config = dict(
    model='image classifier',
    dataset='telescope images of galaxies (Galaxy Zoo DECaLS)',
    train_examples=88335,
    image_size=64,
    crop_scale_min=1,
    horizontal_flip=True,
    rotation_deg=5,
    color_jitter=0.2,
    targets=['edge-on disk'],
    num_classes=2,
    arch='vit',
    norm='layernorm',
    norm_position='sandwich',
    activation='gelu',
    mlp_ratio=4,
    head_dim=32,
    fused_qkv=True,
    bias='all',
    qk_norm=False,
    parallel_block=False,
    dropout=0.1,
    inner_norm=False,
    moe='top_k',
    num_experts=16,
    moe_every=2,
    expert_mlp_ratio=1,
    experts_per_token=1,
    shared_expert=False,
    patch_size=[8, 8],
    conv_stem=True,
    layers=8,
    width=384,
    positions='sincos',
    pooling='mean',
    loss='cross_entropy',
    optimizer='soap',
    beta2=0.95,
    lr=0.0022,
    beta1=0.95,
    shampoo_beta=0.95,
    eps=1e-08,
    precondition_frequency=10,
    max_precond_dim=1024,
    one_sided=False,
    adamw_lr_other_params=0.001,
    grad_clip=0.5,
    cautious_weight_decay=True,
    steps=5100,
    batch_size=128,
    epochs=7.4,
    lr_schedule='linear',
    final_lr_fraction=0,
    warmup_steps=250,
    weight_decay=0.1,
    adamw_weight_decay_other_params=0,
)
Rows from block 2 of a small image classifier, named by matrix and row number. Rows with one number belong to one neuron. Each number is 128 + 24 x the weight over its row's rms, rounded and kept within 0 to 255. All counts start at 0. Numbers have three digits each.
After each neuron's rows are labels from the 100 images, of 14976, where the neuron reaches its highest value: "top examples" is what is common among them. Only what is clearly more common there than usual is listed. The data: telescope images of galaxies (Galaxy Zoo DECaLS). In brackets: how many of the 100.
# fc1: MLP up (model.blocks.2.mlp.fc1.weight, 1536x384), inputs 192-287
# fc2: MLP down (model.blocks.2.mlp.fc2.weight, 384x1536, transposed), outputs 192-287

fc1.358:141110116157152136119076103178115133120127138149124203100146135120147117093146093150116145123162144133117092107155140139133138107119090152100132113086097143101148142126124145124142101165087127128133131171111108105105119141133156137079116101106133147159127105114105112126137100120160084147
fc2.358:145134121106161124140130080118128105148137103106146192132158124126112100137143112117124121142047111141118130097121133133084150127144135118112113111132106134111115124121163147118123139148135154103146145121118124122122117152131127126133144095139131060138233116104136126124115148102134141130
top examples: shape: featured or disk (71); edge-on disk: yes (66); roundness: cigar-shaped (26)

fc1.566:143185118133168120180147129090125104132158125154120101107155162127142163134103130123132116151105131136123131117109082142159080116104121164120125161057143076105118116088105115153124143165159125112132143120142129117083074151158178162090097114093142129116114143124110145108071072129137131163
fc2.566:103122145147105165146102164118135155123127141141132072109109116136121153119133147131146112095201131097133133110151127146172143136140135129120111131148125146116144110142121115127123127105083143137137128131108127137119151149121103127118127140114127173140041116129097124145144111134121129134
top examples: edge-on disk: no (95); shape: featured or disk (95); spiral arms: yes (88)

fc1.573:116125095152109175077128172079136135111089069134151088148075098132160128156118162170138153109183093122131141120147140139172119080111142121164136149103164140149161121114112135121108128156094139126143169104135098080142143099118108168144103128150165113095125182073181142112153165127121118132
fc2.573:148125120099141128121161161133132147126098135160116072133152128139140132138118116128129108144197135113110128153118123136188099120123092118127125129129140137114100134136143134152137121120160124113098115130138124129128120119145118124119088152118122199109060129132124146111119080130114143146
top examples: roundness: cigar-shaped (29)

fc1.303:133164100103143108099147132146096081161109085149098107112123108151112123101102120135155149118086120128137149124122144161101133115142144168130165141160146109120102154109132144153151118117146141133126130156179105133121150130129145120170143089144095107156139109110172174105131173101124180108
fc2.303:113127112141125125116127100119139140119128104095160172104133122113150142114129140170130125140056140133145116103100125133092148112125129119144143105113107119111145143148105130127117119116137118124129109117139153124104120137126136118111142113161142071145219136107121142148111128124137140128
top examples: edge-on disk: no (80); shape: featured or disk (80); spiral arms: yes (70)

fc1.224:085174131136181154118109149166179103156101165100110129133122121103114151098122105142133096134153125157114168112151116111098132129106149152151155164147155134123168117090106176086152146125157128155132124146147113150086087123163161163098128154093084143123157117079142112132115142086087144132
fc2.224:145102109144140131136131111134102110121123112074139166132129131113119132121126118132144165138093132129123094106097131112104123113149135147115119115133117141108124118131150144120108101165115147095141114117148142147126119119135121132150127106149163065122226124142142125120126146109149113117
top examples: edge-on disk: yes (40)

fc1.559:172124130122158129164106092142080110102134110126117107148149108096137124106120153132151166129106121116123119145094102130145082175116107125085145149174119139118089120170127156189135115194127128109155125123152113138142114121121132115115128134153129153111150131123110184126104120103134144123
fc2.559:114149142124112128135125153117152151131100137170112080125128114124135121151108153130117112109179138128123144133145130136142155119137129110134137137134142137126128119109118121118126133091117115134146140155116104136116151164112136121125128147089134224143054120120131134149159117145129119141
top examples: spiral arms: yes (42)

fc1.323:131129107100132156130102116134133118159140144156145120139148133114100110114139102106110138119090147177130091146105110075100149140131127114078121114123145125089121124157175152142144105153127124124165069071179154142140099130114156098089104127119099130144104122106114138115113108145103149160
fc2.323:131153117141121128152138186128131139111108115159137072160122118124118142124098139103138141137203126103122169145150138142174117122118094134145139125133134140123134137104104135125111136118118137147131124136114121129132117139108110161125123142124127211112078132103145112145130117123132128141
top examples: edge-on disk: yes (26)

fc1.681:154130087120120137136123127114136151126161134155127144116129133112098112149123162147134106105109134100068078122128131093136129082116100099112125093170107108123092133171141154146107121139160114093174105128108140146140103115091120117102086146131145171080165117139129118148167093155093137146
fc2.681:113149136137124141141142179129146154121107128172109078142113139132135139145132130102136107124214149127135147145128134125173117130146123135139117135125155124133121124107113129132127134131119128144121137145126117135127135122130114138120116164109144189132017141135130129112150120132131107126
top examples: edge-on disk: yes (48); roundness: cigar-shaped (34)

fc1.689:102165135138110100153118087127099174147127113129083118138097143099104121154143104168139123161125078128147087104157139130117134153101109102081149096138117134080139148151156143118127184101137086135137130146106099132120098161161113127121139203105154125121121108119110153125118129135090127144
fc2.689:143124132118143111100142078138103117145143113098148170135151146136123100127128132133135134144069133152140125102096127100098153125107119153115129115127092139102113141122129120112147097148150130118124155124145133137128135116118151152117146085144151072145220121141128118116102144133161146136
top examples: edge-on disk: no (88); shape: featured or disk (88); spiral arms: yes (78)

fc1.720:190108129150115126158102126120106123109142159125101149173140102112084132119104111145139131114140097122133127142105177114101148134114131128100092117151123126140129096141136146121150110130144094132132089130153113099114089142111161100113149147098142098142091155109129117102101140130136129130
fc2.720:135133122113123114108133114158106124151143122091126201110145169110135146109119127125148119150061102129125070131104127142089128121168140114115146152133117114122144144106128123139119117103115131119140145108146143127136105116120121153114155088146132061121207092131115138124137122125135110141
top examples: roundness: round (64)

fc1.170:099113178121151145141109114112142095111125174102109115080120135123146144143133111158086131109149121138134117091130136161166147123099162164125110120154094160086143141113106118098127130139112124136092129120154090147120133074094105133093127112123110130132154146144121132084114152112124148099
fc2.170:137118120132149142131119092118132134160154118084119186127143136107110095135158130117115143153066121134107115125106149130092118124130129120123119129123106111122115111150143134132145114139139132137130118112145127128130123145117139135150135108135118049121226120117139140151141144140142138123
top examples: edge-on disk: yes (33)

fc1.647:109118129097168132178124091119101154134180172156116123159147139089118165145139131100123134142128157110110098092112153117122147145137120114073126140144129100119120137147160149127122132155144161114151134121117142162131125142116117117171154133107106153134156142115106115093155121120090139149
fc2.647:117125132146104137146123170112158128122113117174133070119127118126114142118125126138114117114208121128149151130150108143154124120111140141139115133130142123118116117123120149124129133110120133136137127135107120118131099133124121138133103132106127202119016137141114132119138107145137121129
top examples: shape: star or artifact (37)

fc1.619:122143106111093152147128107112132121154110152148105131127085152139133147120086115109115171164141124160102119129164145074154131162135119116128128148122137128123115159130141145142163158174084134093138147108141183162164135166146114115136127132102117140150127155102141165107084137132110153140
fc2.619:127149121122126154137117162120153157113117116169136057151143133127152147147127130122136119118188135120145140165164144149172107128119142145127143141137139158131113122128138126120107120125126115130116110126102119132133137129130112115121114146100133207121039144138126115119148096132122133133
top examples: edge-on disk: yes (28); roundness: cigar-shaped (25)

fc1.353:136121131110141137124138170091169155107098074106167132113102168134116105153084117110101122132129123094119121124130163177151134072149143094168144077147120135129124139098129163111120148080124121139150122091152116100124144133141130130152109102152139169102107147132172132128195134151087120142
fc2.353:120145121107125149120153170114125116138110144177136091134132108118143113140126111123150122119207140130125144114122107109176102115132127136125128143120169134137114122120101136130134144113143126126131116151114134118116118092124118126127103144122121174105010109121134138124098107139127123121
top examples: edge-on disk: no (82); shape: featured or disk (82); spiral arms: yes (66)

fc1.532:146127124155156124107095123101152187151142136129137097153107135132135104197109091103139140120113113131128162107107174113135143123163155116135104119121145146140098123085133135071104097086080168157134115104166092136085122120135115115134178146154139133115135158143147058096163131117125168147
fc2.532:143138132139099141126150165121134114139134147175147080119128128114136141133095124105148129122199122130135146122142082122166116124154141120123127127126141138142166128133124159130154122140160120150136125160106163115140140087146138131106110127098130149117017135106157145139087078148104131126
top examples: edge-on disk: no (93); shape: featured or disk (93); spiral arms: yes (82)

fc1.97:142091135087078146140108133155150162111119163094167096129120149092082115096095150125123113124157170146121135118157141095115169179142149084080126125126161155145081157106149176139133120155146090153109125173122131107134074083079103124115076184140116179126159091166085147107136112120100134117
fc2.97:126151122139143121158106175124129153132120113166126088121139119128140151157113122103125127123208123112128139135142114104161139118127139125130103135139158145138138108108118139121136124123114130129133131145123106141115150127096128120116134140108138194136037118144134130112154109131138131144
top examples: edge-on disk: yes (52); roundness: cigar-shaped (40)

fc1.686:139110148129144130146130111134102171118114178124163120140135151074098125063109138091156135127119168112135128124121142063110177189118140123074095118114136132115158175158136144150129090135150156115127137144123167155148089136090136120114142153087109148142143114134118099107101100131096102105
fc2.686:111136125134108143140119166108144143105138138171138077146145118136138131140117132116142128106199113115126127155163133116147121124125144123136112144118166140139115116119100135124125128121115123147132142141124115136124121138134120127129114141102140209130020120128139126122134116151111113122
top examples: roundness: round (55)

fc1.623:105154130130148128121146157137153142120106096125136110162109133140138126125134143125084150156137100135125112119132107122150158090103138111157125123119094131113141139151168130066152139143137100129138076116174119083125158078139131135137136130084164159122111166166152124126109137130143105140
fc2.623:120145117119122151143139179108139133124118115155113070144129127144148130142116141109130119122215139094117159142133132124153128113146114131118135140124160129126125150106119137142121140114132144149116141138110136141124138136118116143108111157127128209131044156113142125108119115122103134135
top examples: shape: featured or disk (85); edge-on disk: no (84); spiral arms: yes (73)

fc1.44:139183163137138131113154136081108122125118136119097147104111164184108118143083108116108144141128168111137144149133149107119127138097143124146091132100145137122136150120154130119172154128119167123129139103122114115114153144171135166141161127106163108160161147116136105107142185151162119141
fc2.44:141131137122122134099109099142098109138147132097140178108118118149107123142127133129107154131055149135139095129124145127112115132101139123140147147119094118139130122154152114116115127159138112141126122095116132111118124147143112127114159100152109057125217130150103132143117132118129124103
top examples: shape: featured or disk (66); edge-on disk: yes (65)

fc1.539:129135107111089114140151134117140101087153146157128116119145117115160168149103136085132138122121097129128111153123130121145131116142140145162125117147158139128101187129127152097109101105154118086162181141135101103172136126102091136128158113132177142151127069102122144117162077101143119142
fc2.539:138150140119124153111118153116134133098116125166139079130143132126124128159128142105128137123172156100126144142146148132195108118113119125105149145145133141108114113131118128142115135126119123129138108134123133148125135125125130133145097166125117213111036142110134118131136105139113140142
top examples: roundness: cigar-shaped (37); edge-on disk: yes (35)

fc1.692:133128168125160131098195149092114130134111111133107152109090151109107094124161124116107117108178150142146116109089114148138119148123125135138150165094136135138144105155118138131150133137172154139167139151123118115165121121104155158135118133131172106162116122128121122081174151165128105118
fc2.692:153120129125117128136142081139138116155151123095149174133120147137137113108131116121118127132065146140129134117129147136119127147121140142131146133105116106128114118119153121106139121125139134141131114124146144141124126121116132146131142119157141046126211139104124139126145149104129132104
top examples: edge-on disk: yes (57); roundness: cigar-shaped (28)

fc1.368:138114091149134132161107097150108108135134182119108163099149145127124144129091152111126135165138157149109124126133126115123146160130129166101112137089130113142141183145137106126125133141141149081179129087131135161144096170150122126107133101116119124159128107143126144157102131160127184086
fc2.368:137120104127112150114125172135141158143118121181130068134128104131150171151136159103143106102194148116143151132142130151173123133117127136132146108126132176104110133103152151125118152131104123144130110134132109121130164127092115136116118142111136188099086146108123124117157102115107132146
top examples: edge-on disk: yes (55); roundness: cigar-shaped (36)

fc1.610:149111125124158140152108116177122127134099163113096144115128129112136175106119118113153160122115144101093092130107137104113122168086146146096128152151170122148097120175187156141109139135151137098123116135110159125127135138116171131124111148088107085104110118111094117152113102174149112105
fc2.610:124156123125105151153142156108156143131127107185133096128114113123129131128119168135129116116197135129132149134137118117142119110129112117119110138118151122117134119098116145108129128132108108170143113124120097139123128155111097143128119153108145207119059146145121108103130118125132111134
top examples: shape: star or artifact (33)

fc1.104:091151135129109174151130120109145139094124160150135114109144168129119129102076107119120157134132125164158127135112137115063145155105131131130127140073122097118103151163116146166132122149164151098153085140160138177154107147141130103161117108138095096105116129155146159125134079110141154126
fc2.104:122142131119116153137122144113146136118137125166134088151130128126133152154141140131117132098197148099122149141130137131175113114136144115119127128142164141133129133099109144129111156122093120133120125138121113117143149139109139163121094157104127213131029110116128090128126126133137132145
top examples: roundness: cigar-shaped (25)

fc1.180:147156134119102129115156148097161122045149157136115123148129119168146128115108144156173124148162143119114100141088150113133116124083108090162163120143195135119112127138131105109092160109135104120129156139125075137116133139141115119144149103087168145139131142124140141140132106120127139115
fc2.180:117138123132124143153136154129149149129117118160112077132130143120137130160108125123125118114186141121120162138153117140181120132131127132109109121146149144115116115128105153141120138120099135127120127144118104112141143131117115121129108169119109201124027144140139113135150120115123118132
top examples: roundness: cigar-shaped (41)

fc1.364:133129091140120149126132120139176122098105143164140123111097138131128177121101089154094172144146153138165127129151097139130158106134116132135110149155137159110079202126153118105177103108150137088131127114146121134156111095126140132136139106125114144112139135138138166108132100141133182123
fc2.364:131149128114119122116123172128126132125104126157111089148132119151134136132124139108149104126189135113126146136156118144160115117122132130117123145135157135101122133113126131146119142117109113130116124138127111136141129128112119164136105165105124202117021132113135115134128118112111135138
top examples: edge-on disk: yes (52); roundness: cigar-shaped (26)

fc1.388:114158143135187059121157109143101103150128110115127079190163115110101126136134139179127125154084093104101137131148113114126140159123133112103147136158112096104123100116137107163153137117108139135094128148103129161133185100098125144123136121165141142138098148147140109139127168151152150161
fc2.388:154133111144100144164135147119139144129103142160104118114141145142123158105150119085145121114163125147134144158153100130103120134163146132134084121149204143159131117098158133138124149112130131130129143135127122126124150155124139119117145147111124175113124097142086110135103139112106086123
top examples: roundness: round (70)

fc1.553:158141111137135122129103148142099127112121111097106149139137111122092110142151105127124136137140142111096150133088143083123148126142128120163169085176130141130107094136093153127138124098115142126118135122093095109139154104163106142101149099143117116121144147113163144110143076142097162137
fc2.553:120108147144115131105148094149110103161119144100125173128115119123130134111149118159137126132085139155121105132112118129119150128115127129132151118109119101125133146143128141133104118130134111124140143141132122107125135119115128109130135087158117050146228121134139135152125132144120136117
top examples: edge-on disk: no (65); shape: featured or disk (65); spiral arms: yes (52)

fc1.578:149152148147129105114138133065106124102115088128139082143123147148126094131144148145074121138130162125160131113131131154110109115120112108186127148102137143117123137076139101117096169070084105135086113156121144108123127125121151137188109118085120095139126172141147108147132128089112121123
fc2.578:122138130137109128148138160144153134114124152157124066141112129130138119143106132129119109121217118102126139131122109135160126103121104129113125123135150122153123155121109133154135121137113140117121126133131110137124141112145126121115119140121148176125036120114139120111135122142122140116
top examples: spiral arms: yes (40)

fc1.496:132071162114169119121170115145144114133103122147127064140088116130143115140092127150116154158131196161147136121105143135104170142159098092119107102165131140118106163135125166119160128090142141107133136101130152151132116098110101128146105172142101165129152118158140088116152107156152133132
fc2.496:118142118127116119125125161129149146109123113179130082146147125134116153137090128120122120094217117116138132136156126113163117126115116143114125139121156140139123114102120140127135114124112145145122121141131106135133128138124129154117119153105139214113038148110135124104136120146129124140
top examples: roundness: cigar-shaped (35)

fc1.618:132141135121163155139145120127108116140139145126085114125151139109123156130102143171142169099133113161104130100104107120100107166112131154064120135136132079120073122142129107154129132169131105099133160086101143144153074126116130138136105143117131097135141107138130117145097110136126089109
fc2.618:128140117116120143152138150104154163102115147161116089142130122137140139124115145117133112120219121119147135138138107158150123121122113125130146133145142138124141132135133137119114128128086136163131125144124102122132144156109119143122136140088120210141033132140108108137167085147122138119
top examples: shape: featured or disk (82); edge-on disk: no (81); spiral arms: yes (72)

fc1.628:130174141171127134107119142191128146109128124094127149166138158085112106132132123164135142142141136115142134147123130121119150119133134101166114174128121145144143164151096127092084119149102154122114110130148108131097103102162171149127106124187149141142141084115132120105147158153146160096
fc2.628:135113109103113101130135092122108127120154122102122192124116130101110129113156126142141139145052147142141114097122145134095143148139134148140152136107098108106114115139131103132122139148140116113131121136144163129150125138141108132138134092139128046117209134116143114125133144129122137108
top examples: shape: featured or disk (93); edge-on disk: no (88); spiral arms: yes (77)

fc1.682:074148139135107180115105164123115079090124085143119073124132132151176138149123153124143124137112127114113140150144176118179158105081149115146121113162141106102175132101109110104109134063110117086136117120116099099153116119112103150151104075130142133119123136119110181122162138143119107108
fc2.682:146118141116136148115136155128148131124118131159136091118127133123121143141098120121136105121188146128122154140128112118159108121116119126117141121115155151119125134136127140123138123115141137135118120128125108123115130146145138140136111150127119223120024116126125112141118094110122126145
top examples: edge-on disk: yes (34); roundness: cigar-shaped (29)

fc1.277:180072126117178143184108058148145136132074140112098107145120141106140176105089144105152137135146152129109115155173081158101134161121136147149148141145108146113091094151133141127130131117146171109108127140069136178123084108136141106127157145128136084121110138138119085150119179154131131134
fc2.277:115118146114137131111137092137125117128130135093124153126141123107121110133128117141117126151060125123115111125101157125091155119142124150129122130123082105106144129108157103133138108118122136118136139115113129123146127125129121134132156103146112041153219119110141137126114138128147134120
top examples: roundness: round (74)

fc1.205:117173177105122138165091113133142118100124210085128188165117100110104128090148109138170169150081153106099115170125108086111141180158138132103119113131124092135109119125194149120138151150136124115162098123149124137133132129125128114113127144074126108109123138189092132104081112146109162142
fc2.205:155115117127100128114149177096141122150098108181146090118119128121112154148108153125139089105216157118165142133143138143149116121097156118125120142153150164111142100111113139105114127119124120134116156133104132136112132150092133166138128142127130202136098116117121122129159150126124104110
top examples: shape: star or artifact (39)

fc1.487:100159144128150112084108149102143109109109100134135101109093137134172104169116114123118107097133113128125139142147117122174132106159108118142159095147129147138131112117108129109109140083125130145123112110089132098139162120129088119121116106141109151107099106114141129125124147109102130138
fc2.487:122120128112103156132139139124145140110115127152108069125123115120143114139127121115116135128209134112131143127150106125157136108150136121130128141144137142128143131139116146151145146122126117139117110144132109128127113115140152106108132146121147169107050134135146122107114086133121141144
top examples: shape: featured or disk (68)

fc1.77:091113132130131120164103086141112094126112106166122114093115125149110113146121143138131105122088087139154134106103116138119113130142164119104143118092146109133142097084122119126134163171098099127126166131148103103133121138147124139140123126145140137155087113107144122126159137116123100143
fc2.77:132105129117115110119132083131135128145141124101159183138122141121115095133154137162107140133053122131117117092119139119075117148124126112124106132139095105111118137124126122132129137140124140140143125133144136115143138138142115121115127099149111074124212119141116124140106135107110112122
top examples: edge-on disk: yes (60); shape: featured or disk (60); roundness: cigar-shaped (34)

fc1.640:165145112120165168149085130132106141112165121132140096110127114121104127119151105119094122093163147184111124178098145084117111146142115127113132141145160125100152190092164141169135119156123141100156118113145123098121072101130137141138082151132130109152126072101085136131121126132094107167
fc2.640:134125134139114104146132179106151149103107128182118094134129123120123157138099137115132140112206130109132150133139120126142136121121137117140117134113120131126122121129115128116147140118116135150123127155134126142120120157102124153135125144103117220112053137127115114125134105135129125119
top examples: spiral arms: yes (39)

fc1.443:145150176162142106077129117132168151125088088117138177148144148135080108117153057176129110103113125203163140105116117138114088138149160126104142113117130106095150109095143139129130117119122122083123110172132094130111095090073127102130117112112162136156144163102174116151128142142126124158
fc2.443:117121111133125111109130109152116118140118135086144171119123119104126138129148127155112117141045123143135111106102144134104141123114120137144128129130116116131107115139140108121117131137148143130123139109118144141133143131136121139098120123125128051128212110130140130144134152128146136118
top examples: edge-on disk: yes (61); shape: featured or disk (61); roundness: cigar-shaped (38)

fc1.202:123091143119149134150138117150135137115105117142098148173093086127106128148104130127112153156142147094128177116104136134189101136102146139126121102176088144078106124095130161107133114066157120119096118137095164134144175101127151148135101164129131127156120121130165134139187065145168128152
fc2.202:109105138140135130126110098150143130158136134086135164142113130142138125118131131152112135142072124151133122123114141109122125133131130130109143133147115105146124132131154104105136120127119114131152148105152152130123108138132138135127139126149114073119223119108128145132120136111131102107
top examples: shape: featured or disk (84); edge-on disk: no (70); spiral arms: yes (64)

fc1.111:107194078125132134115143145132143140122133151090137093135123089109173111161126115096126121133133108130122161113099087106144167146148085118151108117119134130173156166147137159161146134126185138163108142106108118117103133134134108102091150104138145133140140088140161099128125120165127166136
fc2.111:130135117120146101134136097142118100139138132081115188133121128114127113136142143163126124134078118148131100131108150098095119152126144117107140131131121106124116117130115123124113137123130142115121127102156136109121138116122120116108146126151132065127227116137139146143112129143151131146
top examples: roundness: round (56)

fc1.125:137142116091141176155121138124167151122111158143150125118108172099125150104099108152089118114102152113136127102135105105141128138120177153125112093074146108140160140144163143153118168145126106121150118136173149134164126121152133098159126113095129127136125179115064139112112090150114113151
fc2.125:119119128142113143147132161132135144136131111176121103143116112135127149142118143130142136120207131134111158119152104129175131134109106112123123143152150126124148113110106155128121111121129137143138127123135116123125140163115112145141107162110120215136037118130136136118142109134135128126
top examples: roundness: cigar-shaped (39); edge-on disk: yes (37)

fc1.444:148108146128111114160082140093186138120126098124147097176122155139080118156105128131114123131153107107126144125143154160149124099140105141138133133139133151132113153101126160134138132116127121116119087145121148108151147127136117118125141118156141131092147165150154137130103130150109157149
fc2.444:147141141121140134128167117140098099113064116167120107097130138122134131115131105119117121135163137118111152115112145100125138149150146142111101137136155148137089122122116141117136113100160126097152123147074105120158108084145112124155101158096120158082040138113136104100132122131121163141
top examples: roundness: round (47)

fc1.651:117116091145159183135112105140132124111162117150140115124145135127120164133149107115136123159170137109156136121161157146150159140146143090126117090124113105119181127173139132094133119160173146136080147080140146177134086150129138128141149132100092144129115134147106120112116152141121145111
fc2.651:133101147152103098159149142131138156098122118128077131093117097124120140129116131103139107132148097117112145143108091154105142122134111105137166150148171106120137129135086153149147130134128145159167169161147127106108139095132176103103110107122143142108077115116141170161094094159144108099
top examples: roundness: round (46)

fc1.302:173143155143126095116127126082117111130120151147105106132129106163104067094089153129121143180145102148111120115117088134083120128102110119156109106137126111124160141130112118160130112056137113101128171150115134156113157122176101155145123138129163138109115130154128164131121123169141122158
fc2.302:137124146125111104096120075149095130124143125107143185127147133138139106128120127124118139148062129133124110139112136103084159139115113135122133145113117117140126106140133119146152131147129117126137134117124137109145146126126145142128135105155134059142218117129136137120108164125139135104
top examples: roundness: round (69)

fc1.283:116103180157123121135128146081154105099149153171111139078144113086154137112100094122132134137140131122166131163132130099120165183186127101117141152181113076149124138136124091130137099142172172172092152115107106149106090093131157100132170120160127141143117163157112156136117102154117172118
fc2.283:131132127137083130163133163112133153146133143158108060131125133142161146133139146119146113138169105135142143126159083137125151126128139112143111136116153131151168136143094146148119132133116121125122105147158142122103133111132144114102118144098140178130096126131122126084121110119142117123
top examples: roundness: round (49)

fc1.485:114136089101124152133121127151133180128159150177155106101147101105080138119108107111132117125154152125147139144055163072111161151170113155090118113127121157114134158127121142130151102124161139127108125130139085153117091122104139096152157152097117164102129101147137148115176076134086122158
fc2.485:132146149142135137137136165105162147113124120177102077154128133122139127140130124128130114104186140126123142131162130112172119133111126119130130126130136149128136106133114150126130124112117139136140129144107134121134138154118106131133127164103146221130031144128138108127134124125124109141
top examples: roundness: cigar-shaped (50); edge-on disk: yes (30)

fc1.391:114094143111115128155138114139105125102150162134104143131148160094103102079121144105140149087139158161110100124122124120104138187092126147093089133117152134122126124160164150157140139166157124104148114150131117169134113131085137109142121150110131143159120090145094144104120102176133117140
fc2.391:122144130119125121146140179104128138130104128171148091120142131142125128147101143120128117112189133117126130159135130144156118150124120118120109123129144140124145135100121128123133116132101144159142133150130115117115111142132110140119128145103144185110055142129116121142141107133133123126
top examples: shape: star or artifact (31)

fc1.64:136130180114111090100110167061190160105099095117116140167099128152114109131127097126110093098189132107131126125134172110153136120126099157147115135098125148113093125097121131124153102110139107170156134139142144115132116101154145092150105160102128152115127137143132136123134120122167138167
fc2.64:136122149141109141131121143129121127117106128144134068131109115116129129132110146110131136127189133113139150136132104132155129123131132133126107136135149137142146135130124131145146124123119113127124108148122106134109137108138128142127115130107133204118031110130134109107132104129127130118
top examples: shape: featured or disk (73); edge-on disk: no (61); spiral arms: yes (50)

fc1.203:147163108106168132127094082145143132134140076113168130127145104091170137088161106105156121116098129131125162130123115184070121155164113161136135171143192081122123150124105100119131131154117081154127140126135131123138161177156111097128112123132160129136117160150127096167110177169147155130
fc2.203:148133119118132129112130111139114108138119127070129195119110140132125124131143129150118133129067131151120129121104141112107129146135147113114123129106097108120146117125134131116111127131145155123144130130150135134123102110130123127118144093139115062151236131120137147142108136127119135101
top examples: edge-on disk: no (84); shape: featured or disk (84); spiral arms: yes (63)

fc1.166:130127174140145132161121122080115118151131126173088138111136112108135136086151156151106117118058141110122124151096134143099139149153110122149133150094119143103148099082151134127144137124117124109093193128102129162091110103128137107107154122141128086124114138144065151152084166137150127101
fc2.166:106145123145089126133118165126144138099128142145121060151115131117133145134128151110148106124201121134143128121145093134126146122123139123121125130134160113144128152130106116121125123123116122167134134156119121127128124123113115127126128155105115190129036125155141136113133091124120135135
top examples: roundness: round (63)

fc1.239:182146127091131120143125138116147125114126107123143125077121103117125146102087114144129126124162182121147148125169105125163148092159089138163134134086103086144113087109166157113122111127122149149169094082142133082120152133144143126132118140157150135133135146124090082145145131149120146122
fc2.239:130124143126101139125133166137130137111109120152125079132122126133142144134134140110135121108193109128121133139149118122147127123137120129121103127128159140146145157125119123123122143122128134134129125134130127138126134114122120127099140127108126180134027119150137114113110129129120121122
top examples: shape: featured or disk (76); edge-on disk: no (74); spiral arms: yes (58)

fc1.537:105144171141112180167157163118145122113152099128082132159153086122095146149084170097115174112130124087110124127154129166161112130161096084140104132134148103123146140098117063116107115097101110105155107109146110131099108112113098152116121140150097143118137133115111109126105152166130090129
fc2.537:147107146120115133126135117127129106129144150076131181119119126114135134108126135152125147119045120143142093123111137132106144120119129114115130119137098105104118119119148105124107110127139125105151136134129145114126099118155142115108151108159125049131229120113126142133122165118132110111
top examples: edge-on disk: yes (55); roundness: cigar-shaped (25)

fc1.718:088104101106127131146115108156135100121178142144130144106140159086094123119148083134152098149158090113137119090107127086141151082142097134114119112129092139100113123130160142134156151106155143143121116148135126171110134127155103154080126140160124131146099131136120101147158101145127159101
fc2.718:138116107138146137122136095123101112140150128100130170139113151138143113125136141151141157148037132162130124121109135106092142106139139138127140148150090107125111110124127124127120129148116141126138150115145141112128136128110130132117149114147113068137237113113116132159121131124127138106
top examples: edge-on disk: no (92); shape: featured or disk (92); spiral arms: yes (76)

fc1.133:167085093087167117142119120165131108158053145124122097114155140106142123116089134104069130151127142096106142131116088104172126179120154151108101150167140159117141166156138183150145114112125138138122135154172132139118136108071090122121119134165117171155113090107128161086115168171116171129
fc2.133:150144128140126150126122169113166150102133133186127101116145133140110150142104120106143135113192137135146147136117131115162124145132132107117141134138132142123129117109142149114123122121119124135136113130090121137139132149131131139133131157113138194108039136133143139130141086118115125138
top examples: edge-on disk: yes (43); roundness: cigar-shaped (30)